A small audio embedding model, trained from scratch.
Model: waveform 16khz input, arch tdnn, norm batchnorm.
Training: normuon at rate 0.015, 14700 steps, batches of 256, held-out accuracy 62%.
Data: trained on acted Russian speech (Dusha), 26041 training examples, 144.5 epochs.
Rows from block 11 of a small audio embedding model, named by matrix and row number. Each number is 128 + 24 x the weight over its row's rms, rounded and kept within 0 to 255. All counts start at 0. After the name is the row's rms in percent of the matrix's.
Before each channel's rows are labels from the 100 clips, of 14848, where the channel reaches its highest value: "strongest on" is what is common among them. Only what is clearly more common there than usual is listed. The data: acted Russian speech (Dusha). In brackets: how many of the 100.
# conv: pointwise conv (model.blocks.11.conv.weight, 192x192x1), inputs 0-191

strongest on: emotion: neutral (83)
conv.177 099 [204 117  72 129 122  88 133 154 137 126 155 168 117 130  94 130  89 170 157 122 128 120 141 101 121 154 144 161 137 135 116 110 128  78 209 100 119 120 147 127 124 100 140 124 146 153 158 133 145 143 140 107 121  85 100  74 102 155 147 133 128 113 105 110 124 101 140 136 114 137 134 141 163 136 113 106 108 141  88 156 120 139 129 134  98 107 131 170 113 122  92 126 131 132 135  65 101 167 147 158 155 107 110 152  96 135 142 160  93 109 137 163  96 159 131 135 130  96 137 116 112 100 156 124 117 155 158 137 121 105 118 105 119  98 175 124 157 138  87 166 119  84  99 117 104 107 114 101 107 106 142 138 141 128 125 128 110 152 152 152 104 109 126 102 111 146 152 156 113  97 102 128 119 123 118 105  95 113 104 142 145 121 132 100 113 101 143 184 138 153 118 109]

strongest on: emotion: positive (64)
conv.60 102 [129 169 122 108 148 111 147 104 171 139 152 148 138 121 130 127 150 127 148 158 159  99 118 109 100 119 118 109 160 122 162 136  87 104 184 152 149  85 100 114 169 143 128 150 140 108 162 158  94 186 128 109 148  96 145 141 118 131 115 120 136 132 149 118 116 165 146 106 105 110  91 121 110  99 163 148 136 130 118 122 121 107 131 157 133 105 144  93  61 140  83 148 118 132 100 152 162 154 112  91 148  86  90 152 101 128 129  75  98 100 122 165 163 138 115 125 120 122 105 115 128 137 112 147 140 135  97 130 103 176 196 154 115 121 136 136 146 166 142  97 102 120 163 117 126 113 124 117 115 118 110 118  98 122 114  96 138 140 175 103 106 106 101 123 162 131 114 117 115 116  84 131 175 142  78 110 101 140 101 112 140 143 102 124 129 125 150 101 141 103 136 106]

strongest on: emotion: neutral (72)
conv.17 099 [123 116 165 178 133  99 114 150 112 122 158 144  82 140 123 137 163  91 149 135  83 177 117 119 108 115  78 162 118 170 158 125 134 147 127 122 116 127 101 130 132  83 137 104 109 132 131 168 168  94 157 106 106 143 122 165 118 122 155 119  51 171  83 151 148 122 123 122 158 162 152 130 138 128 110 135 136 108 119 136 145 134 119 112 190 102 126 116 179 123 123 132 104 115 102  93 127  97 124 104 146 141 122 139 142 132 139 151 111 128  97 151 139 150 114 135 134 150 143  72 146  81 102 104 143 141 162 144 145  81 140  85 172 104 113 135 149 142 172 123 122 130 131  99 108 115 118 107 133 118 104 132 133 115 141 127 154 135 113 125 137  81 110 148 178 101 124 129  99 129 101 109 134 170 122  79 110 132 117 130  87 135 160 119 116 158 121  97 121 148 165 125]

strongest on: emotion: positive (97)
conv.36 100 [159  81 118  90 124 147  86 159 121 112 101  91 141 196 110 153 119 134 104 150  98 121 168 106 121 164 128 106 110 101 150 164 145 159 109 156 104 146 121 172 130 138 114 143 121 107 126 172 155 102  93 142 161 108  79 150 134  92  98 152 130 120 106 139 120 118 166 144 139 105 160 130 123 132 142 113 131 126 120 131  85 116 151 154 128 104 146 130 154 118 130 162  80 116 160 154 158 131 150 137 108 154 137 120 139 133 168 156 135 106 117 103 156 114 137 114 125 123  98 126 122 150 136  76 135 126  91 114 110 131 105 130 134 121 126 135  69 112 125 166 150 143 143 158 102 121 144 110 112 137 154 192 132 120 169  74 168 126 104 125 147 119 110 107 123 110 104 131 143 151 131  68 158 119 130 144 146 146  79 133 167 152  85 125 138 138 155 124  95 125 151 157]

strongest on: emotion: positive (42)
conv.63 089 [203 132 103 154 125 141 125 110 124  97 178  74  97 111 147  87 129 135 152  79 156  77 124 127 144 146 145  94 115 152  93 109 131 116 117 120 119 148 122 108 128 126  94 124 131 132 114 115 121  86 168 129  96 136  91 149 137 131 122 134 150 130 130  83 114 124 113 102 137 148 110 140 135 139 142 151 141 117 133 167 128 121 167 107 137  81 170  75 165 126 114 113  97 127 149 118 126 130 114 166 116 177 115 133 125 115 100 114 121 139 118  97 141 123 120 149 125 181 109 123 102 136 130 157 133 103 111 135 131 123 135 136 177 116  91 122 106 120 132 114 103 112 154 143 153 149 115 114  81 162 163 126 104 135 101  90 124 122 138 140  82 143 165 109 150 158 130 107 135 129 136 110 202 176 107 141  86 132 120 112 148  96 112 109 108  86 125 155 112 160  90 117]

strongest on: emotion: positive (86)
conv.147 093 [165 166 101 149 118 175 160 106 128 126 130 142 104 140  93 129 130 145  80 150 107 105 151  98  97 124 118 148  93 113 167 131 147 121 115 149 148 157 172 149 123  93 124 132 165 131 116 154 138 126  86 114  84 143 112 148 154 142 117 141  66 134 114 104 136 125 140 137 117 101 142 116 144 139 128 159 112 162 182 115 154 139 131 130  87 129 154 154  95 107 126 135 107 151 153 156 148 122  95 141 112 123 110 152 121 141 171 180 131 120  95 121 130  94 145 148 130 146 134 147 163  80  82 115  92 149 155 132 121 162  85 166 121 135 115 111 149 143 140 101 117 156 139 167 120 125 156 148  83 145 134 116 121  97 127 167 133 105 122 143 179 173 117 118 131 161  99 155 110 167 155 129 135 127 105 115 113 136 103 190 144 106 141 149 150 153 111 172 143 119 138 139]

strongest on: emotion: angry (62)
conv.45 091 [136 117 171 152 109 106 161 142 118 113  94 126 156 110  98 126  80 143 137 117 132  98  91 127 127 142 145 101 151 142 165  96 124 135 129 111  75  98  92 145 132 152 136 136 146 118 175 130 148 137 149 104 134 118 113 129 152 142 139 150 110 112 126 133 145 100 127 151  97 147 120 135 125 150 172 119 121 100 144  98 156 142 122 111 134 113 121 151 131  89 105 133 130  65 126 139 171 122 175  76 153  76 152 131 156 136 140 135 100  74 129 115 124 126 126 157 133  95 106 143  90 133 143 131 121 122  72 161  89 144 130 120 111 115 113  93 160 129 119 115  99 110 133 130  90  86 119 122  99  99 134 151 153 161 138 116 153 137  91 149 147 157 182 125 123 150 132 107 168 140 139 105 125 195 126 121 130 128 125 141  72 108 122 150 165 147 146 119 177 156  84 109]

strongest on: emotion: positive (83)
conv.119 100 [122 113 130 121 102 106 168 122 150 133 138 165 119 111 132 129 132  94 107  91 133 117 113 146 150 124  99 107  98 130 151 136 129 160 150 125 128 152 163 111  95 107 166 163 123  85 161 188 123 130 120 122 109 113  95 164 134 106 138 129 103 107 110 113 135 106 135  79 149  86  96 138 164 105 140 101 147 133 166 142 165 112  95 129 140  75 110 105  99 117 114 113  96 152 135 147 100 142 155 149 126 151 116 137 163 151 122 103 107 130 145 124 118 125 108 114 186 175 121 125 159 129 126 125  95 132 162 169 138 109 146 136 174 146 121 155 147 132  99 127 119  89 208 114 125 121 130 126  81 133 148 149 129 138 113 110 141  65  78 131 129 140 138 140 133 125 104 150 133 161 160  69 120 145 124 121  97 142 139 126 110 136 106 130 130 163 152  84 117 108 161 163]

strongest on: emotion: positive (94)
conv.15 100 [158 136 108 107 107 128 122 133 162 129 120 114 148 167 131 169 122 117 112 119 187 114  97 120 142 115 131 111 132 121 125 145 148 139 178 136 156 162 161 154  99 162 153 133 139 132 143 108 125 132 114 145 135  92 144 152 136 114 123 151 105 135  88 127 132 132 115 117 126 164 141  97  76 105 108 105 128 164  92 129 121 172 120 111 147 147 140 109 137 126 128 152  82 127 184 130 152 133 163  78  72 102 138 159 144 100 122  99 156 140 135 119 114 147 131 147 155 149 132 123 114 108 126 125 187 152 135 112  99 150 123 115  99 116  97 147 150 108 161 134 153 150 104 158 142  72 177 131 156 148 141 136 134 138 194  98 123 131 120 173 157 111 136 157 154 128  93  95 142 132 104 125 109 177 136 127 158 148 103 121 186 135 155 134 142 132  85 114  85 117 149 119]

strongest on: emotion: angry (74)
conv.161 104 [165 133 136 149 160 148 158 144 136 157 110 141 155 128 159 116 121 135  75 143 154 136 109  74 101 139 173 112 107 177 115 118 144 126 103 135 156 138 162 129 122 166 118 133 133 143 154 114 111 133 120 114 103  94 126 121 133 126 188 156 148 108 104 191 118 118 146 146  91 141 141 120 126 100 127 123 105 111 147 153 124 128 151 113 146 135 138 165 174 114 130 130 103 120 130 137 126  90 108 146  87 109 172 113  77 161 104 153 116 141 165 145 126 106 162 177 115 110 133 132 124 125  96 130 124  97 122  94 127 134 115 139 168 119 112 112 120  97 160 162 123 117 104 103 124 147 140 170 138 123 171 135 106 107 123 141 123 108 145 150  98 158 150 136 174 128 116 122 173 146 109 128 156 124 125 100 117 141  98  78  61 160 127 133 128 136 182 146 185 164 116 135]

strongest on: emotion: angry (94)
conv.178 104 [134 111 159 114 102 195 147 104 118 145 126 147 108 127 161 223 127 114 112 133 115 148 124 117 137  94 136 146 116 139 129 145 151 105 120 140  94 123 133 139 174  90 152 126 139 107 134 104 132 109 118 112 148 130 117 132 125 111 122 118 132 154 136 111 151 163 141 146 117  81 141 157 122 145  90 125 141 100 109 119 113 158  89 128 167 117 122 101  97 116 135 188 153 118 121 100 103 158 137 150 147 140 150 156 123  99 104 112 114 170 110 108  98 121 101 140 155 138 106 173 126  97 125 140  93 128  97 132 141 139 138 164  98 137 107 152  96 134 152 116 107 157 120 119 169 121 103 109 125 171 113 115 142 170 157 134 108 108 140  84 101 139 102 111 129 130 166 137 104 121 136 112 138 121 177 150 136 116 183 122 128 108 124 218 131 113  95  88 122  98 123 145]

strongest on: emotion: angry (87)
conv.21 105 [ 90 134 153 109 128 101  79 129 138  92 142 149 154 125 161 125 129 121 143 165 100 111 109 157 119 100  75 134 124 110 127 125 134  82 138 141 118 138  88 129 110 135 131 146 104 143  83 120  96 181 109 135 137 176 144 120 112 146 130 115 157 135 113 102 136 147 142 141 154  90 118 150 120 116  98 158 142 140 126 137 134 128 124 154  78 166 168 137  96 129 114 115 118 159 116 132 165 142  85 104 129 151 114 129  65 136  89 151 162  80 132 153 149 149 136 131 126 144 117 137 110 108  92 161 121 157 115 183  96 108 135 114 124 124 112  91 124  99  91 142 137 115 133 151 136 110 146 187 105 102 158  98 130  90  92 123 168 127 131 105 103 147 165 156 112 150 110 146 127 142 148 136 173 142  93 103 159 105 172 107 128 109 159 107 102 110 130 144 123 121  81 150]

strongest on: emotion: positive (89)
conv.148 098 [146 146 157 141 124 136 149 148 144 162 148 148 119 128 146 129 108  73 167 125 125 104 130 139 101 153 138 186 125 127  93 127 126 167 118 115 128 115 128 135 142 100 158 169  75  89  98 107 129 110 139 119 130 102  94 127 125 180 109 127 130  94 147 112 149 196 125 139 115 142 110 146 145  92 124 148  95 136 172 124 176 144 108 148 155 144 142 104 117 150 102 120 131 135 164 151 159 187 125  95 128 115 117 149 128 161 133 142 140 148 160 127 130 145 117  89 126 124  81 169 139 136 121 121 168  95 110 105 159 122  92 135 109 149 109 138 143 132 128 116 140 112 139 113 157 119 114 153 136 117 109 120 133 151 128 161 155 142 148 164 151  77 157  90 107 102 104 138 110 171 112 119 106 110 155  80 116 149 127  78 104 129 128 124 118 119 180 101 142  87 181 124]

strongest on: emotion: neutral (60)
conv.102 096 [134 106 114  97 157 117 105  93 116 122 157 119 138 110 105 132 142 103  94 123 151 151 144 162 133  94 110 103 145 190 144 107 137 113 121 154 117 103 152 171 156 139 135 128 146 106 118  97 110 138 105 128 181 103 124 133 118  84 124 134 123  78  99 123 188 100 141 142 106 134 118 119 110 111 126 106 150 135 106 137 128 131 137 131 169 140 145 115 162 104  70 137 132  95 124 122 157 144 112 111  77 162 148 127 108  67 167 158 167 137 119 111 173 128 121 111 139 164  97 113 134 155 145 112 135 103 108 112 127 146 133 157 161 108 162 102  90 114 132 139 110 137 106 183 176 112  99 103 155 137 164 158 142 111 123 115 117 132 116 116  77 144 158 192 141 134 138 127 109 124 112  78 126 139 149 142 174 140 134 103 134 152 165 135  94 137 106 146 129 114 119 132]

strongest on: emotion: angry (49)
conv.173 106 [ 98 136 142 107 127 118 124 113 132 123 142 134 122 153 135 119 156 176 108 110 142 124  83  97 131  98 147 128 186 132  78 103 135 155 136 100 141 134 102 110 118 110 122 136 142  91 135  90 116 163 139 159 136 105 117 143 113 123 133 163  80 186 116  89 140  80 122 125  99 118 107 101 127  97  95 125 140 129 112 153 161 131 114  62 134 109 135 104 161 114  88 107 137 138 106 137 138 123 117 109  95 112 110 110 106 162 108 138 158  86 129 122  99 133 188 127 123 156  80 135 161 134 119 159 108  99  93 124 111  93 122 107 157 163 121 126 173 160 117  97 122 137 122 167 125 148 146  83 142 138 126  67 124 114 143 138 137 123 139 138 119 138 171 180 115 103 143 118 103  75 108 112 142 142 129 103 134 170 118 112 127 127 161 141 136  98 177 143 102 122 125 134]

strongest on: emotion: angry (43)
conv.33 105 [ 84 102 138 100 169 120 111 110 126 115 140 120 105  93 181 123 113 114  86 129 147 194 167 143 130  85 129 156 127 116 116 129 158 125  98 132 118 181 128 140  92 127 128 138 155 159 120 141 121 152 113 145 148 162 145 122  97 139 110 112 114 179 112 119 171 116 157  86 152 169 141 124 112  96 146 121 158 128 104 111 150 124  99 140 105 149 111 106 118 132  87  97 135 115 126 115 114 138  86 137 106 126 122 118  55 126 135 118  89 159 163 128  80  96 103 124 140 133 131 105 115 109 153 152 136 155 190 109 122 161 137 147 113 158  96 116 125 142 110 118 140 108 138 158 139 112 116 119 102 148 104 119 143 162 168  96 115 157 156 147  85 101 147 123 131 138 138 117 139 149 163 103 105  99 131  86 120 141 118 105 142 123 102 162  87 104 133  98 121 102 161 100]