{
  "arch": "tdnn",
  "model": "audio embedding model",
  "dataset": "acted Russian speech (Dusha)",
  "train_examples": 26041,
  "gain_aug_db": 6,
  "input": "waveform_16khz",
  "targets": ["emotion"],
  "num_classes": 4,
  "embedding_dim": 128,
  "norm": "batchnorm",
  "activation": "leaky_relu",
  "depths": [18],
  "kernel_size": 3,
  "wave_channels": 96,
  "wave_strides": [5, 4, 4, 2],
  "widths": [192],
  "am_softmax_margin": 0.3,
  "am_softmax_scale": 30,
  "init": "xavier_uniform",
  "optimizer": "normuon",
  "muon_scale": "original",
  "lr": 0.015,
  "momentum": 0.9,
  "nesterov": true,
  "orthogonalizer": "newton_schulz_5",
  "adamw_lr_other_params": 0.002,
  "steps": 14700,
  "batch_size": 256,
  "epochs": 144.5,
  "lr_schedule": "step",
  "warmup_steps": 730,
  "weight_decay": 0.01,
  "adamw_weight_decay_other_params": 0
}
Rows from block 10 of a small audio embedding model, named by matrix and row number. Each number is 128 + 32 x the weight over its row's rms, rounded and kept within 0 to 255. All counts start at 0. Numbers have three digits each.
After each channel's rows are labels from the 100 clips, of 14848, where the channel reaches its highest value: "top examples" is what is common among them; "loudest" is the band of the loudest frequency at the time of the peak. Only what is clearly more common there than usual is listed. The data: acted Russian speech (Dusha).
# conv: width-3 conv, dilation 3 (model.blocks.10.conv.weight, 192x192x3, each kernel summed), inputs 64-127

conv.27:114098081098130188167142140128135171092113150135100149092162115146115095072136128091134146101138121076098065129151097121157174119102158103098094092120079129142146117075129113160063137138126055
top examples: emotion: neutral
loudest: 4000 to 8000 Hz

conv.77:126117108144187207137142120084122144111126129164184123106131098118123174117122161167155219125126143116157080111106110101135145099155142087135096139159144069179079067162161124156151107127138124
top examples: emotion: neutral
loudest: 4000 to 8000 Hz

conv.82:128130101137160099121149095144163144149129148195122112127094115105139161147095135081105096130211157153093155088117125166156168111145163170135131134158154152099092123143106148129127143097124173
top examples: emotion: angry
loudest: 500 to 1000 Hz

conv.9:109114056069141105060130103056158130044135138107131120119150160108136101118094162183171149060138146110088120140129101126092153138128121135151108112135138121169140145108143135108095128120117110
top examples: emotion: positive
loudest: 500 to 1000 Hz

conv.61:120078144134080208119157164126066133138127120093110162121103125111099137144096159092118101128077128142151161148118122111106110060190150073119128100107152129138112163189132110158198145122105136
top examples: emotion: angry
loudest: 4000 to 8000 Hz

conv.4:126100095043198143126165132151164131107146103159136113119165188137126075127115095133126099166083090072204128115166106146166137156152121095095164113094096071113173138099165104086111102139152118
top examples: emotion: positive
loudest: 500 to 1000 Hz

conv.142:117164174132114134085139129134141090172146150116169092099056208181116135170134167110126073150109138145133142087167069134110060172153097078118137152107081157105176173127129121123168121119124105
top examples: emotion: angry
loudest: 4000 to 8000 Hz

conv.116:115146155120163141154116096111128180151162171102142131101140158108109137136145122103111134128094208116104136140109115145092155105168167072107105111118120141162171193143153156186145159071128116
top examples: emotion: positive
loudest: 500 to 1000 Hz

conv.165:180094104138133085098149137126136140106141087156149099180120098118149129096017124123170125134102143113106160072140104119076140121133197109080150149152121096045083095116144130203150125124174087
top examples: emotion: neutral
loudest: 4000 to 8000 Hz

conv.28:159046153136130144190142213174101107164106169195122147081143188146164119096137102120114146121103189147085168067143107123181128107115133112190144108117112159171174134157135112119104131093087192
top examples: emotion: angry
loudest: 4000 to 8000 Hz

conv.45:112118103148164100130080139088121109130145103106122087062131100170188137111048128131162150148126141153157070196108107218146158098153156121110102137114128119121108115100138071166106167139149126
top examples: emotion: positive
loudest: 250 to 500 Hz; 500 to 1000 Hz

conv.179:160105126129098096091109136125115043072120121148191152124193102121118125103193106117131096107159101130147092111066159101108103129172146126134169110143138111118098117113181099165155141165098109
top examples: emotion: angry
loudest: 4000 to 8000 Hz

conv.75:083120117128144168093092116081125143085116109086104104110151165110218124144139146162137102093131150127063154157123127164061121135111154133122117137127127122108148117114113122126079136105142172
top examples: emotion: positive
loudest: 500 to 1000 Hz

conv.67:055129101099110118130077185139154109137137156096141113090093095173067082101139113157175130164176130099100102138133107173138115119114121125125155142098093113151062159188185074145107114073114106
top examples: emotion: positive
loudest: 4000 to 8000 Hz

conv.64:127124102076165092092115188104130198179138190126177157125148151120163165180097123134122139087093152157098161169112136172084156116084130103142082132087104122134104157131153129102115072146139131
top examples: emotion: positive
loudest: 500 to 1000 Hz

conv.2:131074140144127107120161063141142101196141106133138057162129089157078144103092112121102089145121088116139143035103126177073114125137168107138077075212133110140088080104170108128096172098145094
top examples: emotion: neutral
loudest: 500 to 1000 Hz

conv.92:076147122158124126195108084154065131148139141127115104098099133121173110164145145099147154145059164142158183081054091133148136121117148131136144099156121130174133116107159143194132146137160100
top examples: emotion: angry
loudest: 500 to 1000 Hz

conv.108:103100091170074104131140109098128065083104079108159062158175107072146141130129116146192079151126073133114145110131089150107157088082112184133116164143100084118114096149066141090134135111139123
top examples: emotion: angry
loudest: 500 to 1000 Hz

conv.84:130107184137114091103096070141081152119107150092162124157048105118093117115151111098124115119054162107170135078167115091055176089052114097085118144151095137111093113159144133089165172101106124
top examples: emotion: neutral
loudest: 4000 to 8000 Hz

conv.98:117134100119118111060150149129087153096121116149069087103126109082117101104196161199126157135133126117115133079070138134145119151118135075111130154073110094153126094152164155089102149154150123
top examples: emotion: positive
loudest: 500 to 1000 Hz

conv.8:147136106122078148153165113068112132141151118132108148088152090186127148110140173186095173083093128182114082146175127146154123123148165147095119094054114101112156101080119179126117121133148125
top examples: emotion: positive
loudest: 500 to 1000 Hz

conv.41:142123103093171129176097182165139118156116175147084143151149107100115125120186123164100171171161090150146098193118076141162119117139109090157139139134162092060129147127193057128053116143177146
top examples: emotion: angry
loudest: 4000 to 8000 Hz

conv.69:133187134159152098157129117140131132133134128125194084148181145145131088100142165141168131150095142061063037136153153105135140143094195144120091122111112160131102133139122160203130160180067148
top examples: emotion: angry
loudest: 500 to 1000 Hz

conv.134:162128132107104151164138108136157157103142143112099120120109114161089126057146112106098132090114137062088086142088152150156177166161192129214073116194123136186172147124139110154085175075124143
top examples: emotion: positive
loudest: 4000 to 8000 Hz

conv.152:138129092150131158111138146117086149145116106190130161084082084124113136128127158149092141090117169124114141143160100130084100128107153124183075119100124141141102122143158166120144176101126098
top examples: emotion: neutral
loudest: 4000 to 8000 Hz

conv.104:104123125131125116063142064083130111122138103159164119093156051169121162227113112140147118068176146062092157134121154130088159172107122132114087036053111116119142152116100156109126127115125028
top examples: emotion: positive
loudest: 500 to 1000 Hz

conv.143:069124133135109118179103119130183147077128200112111077103087105120078102170161144142083133133119177106147100107106117094135109125070138129199120171121115134144191181097149152142144115096093146
top examples: emotion: angry
loudest: 500 to 1000 Hz

conv.184:107102072147135098140140094163132114158125128153188154122166105151124143137202146147094130163128145144161168098104129094148163143111109130120128130067126114156124112079097166101103164080146178
top examples: emotion: positive
loudest: 500 to 1000 Hz

conv.93:156183113073133097138115119138119184094090168117114190143119138151137153150112137116124157093142141141143130124162131132160183072134136130150136145123142109070108098157190157138130120085171128
top examples: emotion: angry
loudest: 500 to 1000 Hz

conv.37:125069133109144180097168144074040170143103095131121103074132191130120107110179123106118113098085079109119128129095165126105120104167139126083191144073104142092130104189131114113080114101105177
top examples: emotion: sad
loudest: 250 to 500 Hz

conv.119:105154133117110211127146062133130186110110137137105154093084125136177086141167130146133131102104116089116081118182110107116112143110143168078103096148101125121105119098135203061146145103146107
top examples: emotion: angry
loudest: 250 to 500 Hz; 500 to 1000 Hz

conv.62:098158120158181141136109083151185115126162179141115142129167109142150137146144168144141120141136177094139149148163119124126120084131185158167075176182149149120176136151151174161104118158183159
top examples: emotion: angry; emotion: positive
loudest: 500 to 1000 Hz

conv.157:117126155147138096058103118185121102071119151161126121112119140071082124155128140085163112101110116107106125124101087151142201167115145082118182130154120107094102176148075129164094109151106118
top examples: emotion: neutral
loudest: 4000 to 8000 Hz

conv.78:122154138127098116115139145101065165145123134108140095092078142114160117117144110124120088073124165080135174128135104135112125099130119166106134114105164120139151130128098180081131100081152122
top examples: emotion: positive; emotion: angry
loudest: 4000 to 8000 Hz

conv.138:044132148113159103130114188122127189147103139161094133073161115128126139125087116141127157103144123152095151136110147128093147129144161139107162145091091086186074033127139130202149130133083094
top examples: emotion: positive
loudest: 500 to 1000 Hz

conv.106:132135118114091103099157174100132113071103155112115101191069091158151159148100093150082119193120129086139145118102114081154122099139136163136122116136104109168102158105173099117107115102102119
top examples: emotion: positive
loudest: 500 to 1000 Hz

conv.156:112141119105090153148163134166093067130115170074101118111156141145148056094205139124130152109094111081154149135164085135110131136133160115151155138105064128157123150138179098060175148125136141
top examples: emotion: positive
loudest: 500 to 1000 Hz

conv.174:121139116133146129123134117149154187141161108130193097109151179133132123076086156145095078128166130150175149063109200125160151139123163124143209131096097067153095105127103088158071158134175122
top examples: emotion: positive
loudest: 500 to 1000 Hz

conv.39:123093082091086080161118161113171127127159152092170097131145108127146088082098107176098136181108150086031160152086120167146144101098135129153088110117119097160091154155152101123120119084097169
top examples: emotion: positive
loudest: 4000 to 8000 Hz

conv.40:093082104101172115126121113144160136151154161098142125100083135127149120150125097089147103095102144071094156143168143148096085148132190081137098088159131130150190131140128185160042126116104107
top examples: emotion: angry
loudest: 500 to 1000 Hz

conv.73:106120133141137163118096148151119147070138146157142148137178160138138085087156092122161109110132170117099094109123119090118116101115111129098127126107103141148150074133117117191103125109126073
top examples: emotion: sad
loudest: 2000 to 4000 Hz

conv.10:196128098124176144077117100102104083156142096141136144196097151168163155132084142078152063117188088116124137189161064112083152114094114128099164151118120061126069094141096148134174121131153099
top examples: emotion: positive
loudest: 250 to 500 Hz

conv.103:089112108200111122180151095138178184157189141138132107104102113132115145124169137164075118141103116143157161134174073078148073075154129125092177163081136100126136133148155152195155141099144144
top examples: emotion: positive
loudest: 500 to 1000 Hz

conv.183:115120087073113128152118189141109123179140183105122138075098132117140125119180181162107122123132131082125096099103126113141128139138124136163177159154090158092109138089070145146120206092093056
top examples: emotion: positive
loudest: 500 to 1000 Hz

conv.32:129140107111175144133155140102153156152082158135127170144182104090141161151120112143166073118100073103108152120146114091072109173112092054091090164128108152183111080167123075162159108139108171
top examples: emotion: positive
loudest: 250 to 500 Hz; 500 to 1000 Hz

conv.159:110092146139167138139130132129106074158163099098126135121109129097144125120070171196155112133155190078168201069112129143173106122132134120120131186146140115079062093123110126147171162117151081
top examples: emotion: positive
loudest: 4000 to 8000 Hz; 500 to 1000 Hz

conv.35:146141099138173080165139100117130166098141102095133125081113120126119154173163101158196135189161166148112097170124152121120170142162103071134138091095191141106133096079131130192158155083095088
top examples: emotion: angry
loudest: 500 to 1000 Hz

conv.12:117102133149120190123078061104145134146148171124141140094135108065094195122092088153146154172143168152138186091077138142180137128122217148105147142094160132129168087128124130143079163137134131
top examples: emotion: angry
loudest: 500 to 1000 Hz

conv.120:144092180169106132150160169167086118118112126106156112193129147163129144159116122141117074149141132142123175171193133094125127128104111120122141141131139142117061121132104129154142090095203082
top examples: emotion: positive
loudest: 250 to 500 Hz

conv.115:139134150109083207148060085176113165061098177103079091129117119172101120064183134092104117125100112141161117102146115101126128098108150121159105098103082103188123155169177122086140121154165133
top examples: emotion: angry
loudest: 250 to 500 Hz

conv.54:167136107141154124107104160117144105120098148122140137106165098143153146099146115092186144160159145162113124167100160170098082123143133112164158098113149182101160117093112133173077167105099154
top examples: emotion: positive
loudest: 500 to 1000 Hz; 250 to 500 Hz

conv.155:123166128122125082109148120099150115121137119091157178113149101114171132185128121209168108121126210080069171134125153142096122164121169203103095106138122127135143128121099135091188131155117157
top examples: emotion: positive
loudest: 500 to 1000 Hz

conv.135:105065113110082150131145123037125090143147134101131075106100148143114135119187117124120142148150166146107055133136085171143114046162153125105090156123161085165093134131127139158210103135163135
top examples: emotion: angry
loudest: 250 to 500 Hz

conv.105:119139132121120081148095144149185185108153115100127115178148171134162159123103115136141149158142107132100093115108127113177058163157130099126137090105126067118163200064140173101113150166139189
top examples: emotion: angry
loudest: 500 to 1000 Hz

conv.66:133123162092121129138170152142130093082125184139105123172123127087123101114130131132155165165078131114139095173085072101150111164104161064162106172167135193146109203155131139118119153158080106
top examples: emotion: neutral
loudest: 4000 to 8000 Hz

conv.95:095118169122066121148049167140162164136148082138127141105179139134099154114098098126129141059104083133147163086144119143156132134182130145151080166114170074141080124149138112097135128109157111
top examples: emotion: positive
loudest: 250 to 500 Hz

conv.58:071131111071097064151162096130075103138133135106170162037163125164076125147134108115184131152134127110109151130111138124134109148116140154113097126161109125132094119128125210149107114126125116
top examples: emotion: angry; emotion: positive
loudest: 500 to 1000 Hz

conv.191:124160164104106123171172130144148148177138154138108137132175130160157121108137085175138120103116109188112132185133151119238100150105077101170134127161125108128135134074085118092084086068115088
top examples: emotion: angry
loudest: 4000 to 8000 Hz

conv.110:145097195085167147138138110138137133098162141137131150174153168118139162138107144097135099150156097088113114133083147041061130130120189100145140108170116100129115095150136196117092130087079158
top examples: emotion: positive
loudest: 4000 to 8000 Hz

conv.19:117119147121116080089194110067112113148122130131126089137189187144206151127052135092177127146134143176093090135164125172120121154160113113086098129074183155148066089126189148095156157122105151
top examples: emotion: angry
loudest: 4000 to 8000 Hz

conv.125:187133112141113084163164084110125144146147107148090074092152162109121071087159096151123087144119095092180153182138141167102098080117133122158135128136138146123159125161133192078135138131097085
top examples: emotion: positive
loudest: 250 to 500 Hz; 500 to 1000 Hz

conv.87:133100054106173112182108150116158104150142125137098088081093113146144064150133132129140165190119188127111164159190122086106114082168168097187086129102166146121136097053112129146138070120126137
top examples: emotion: angry
loudest: 250 to 500 Hz

conv.59:097050077125106121161164104116160103116136126106103084104092089103122180146114131099088106132082109133080153093123089130148119105101147120126110126120127108129151139086088111172107133098136127
top examples: emotion: positive
loudest: 500 to 1000 Hz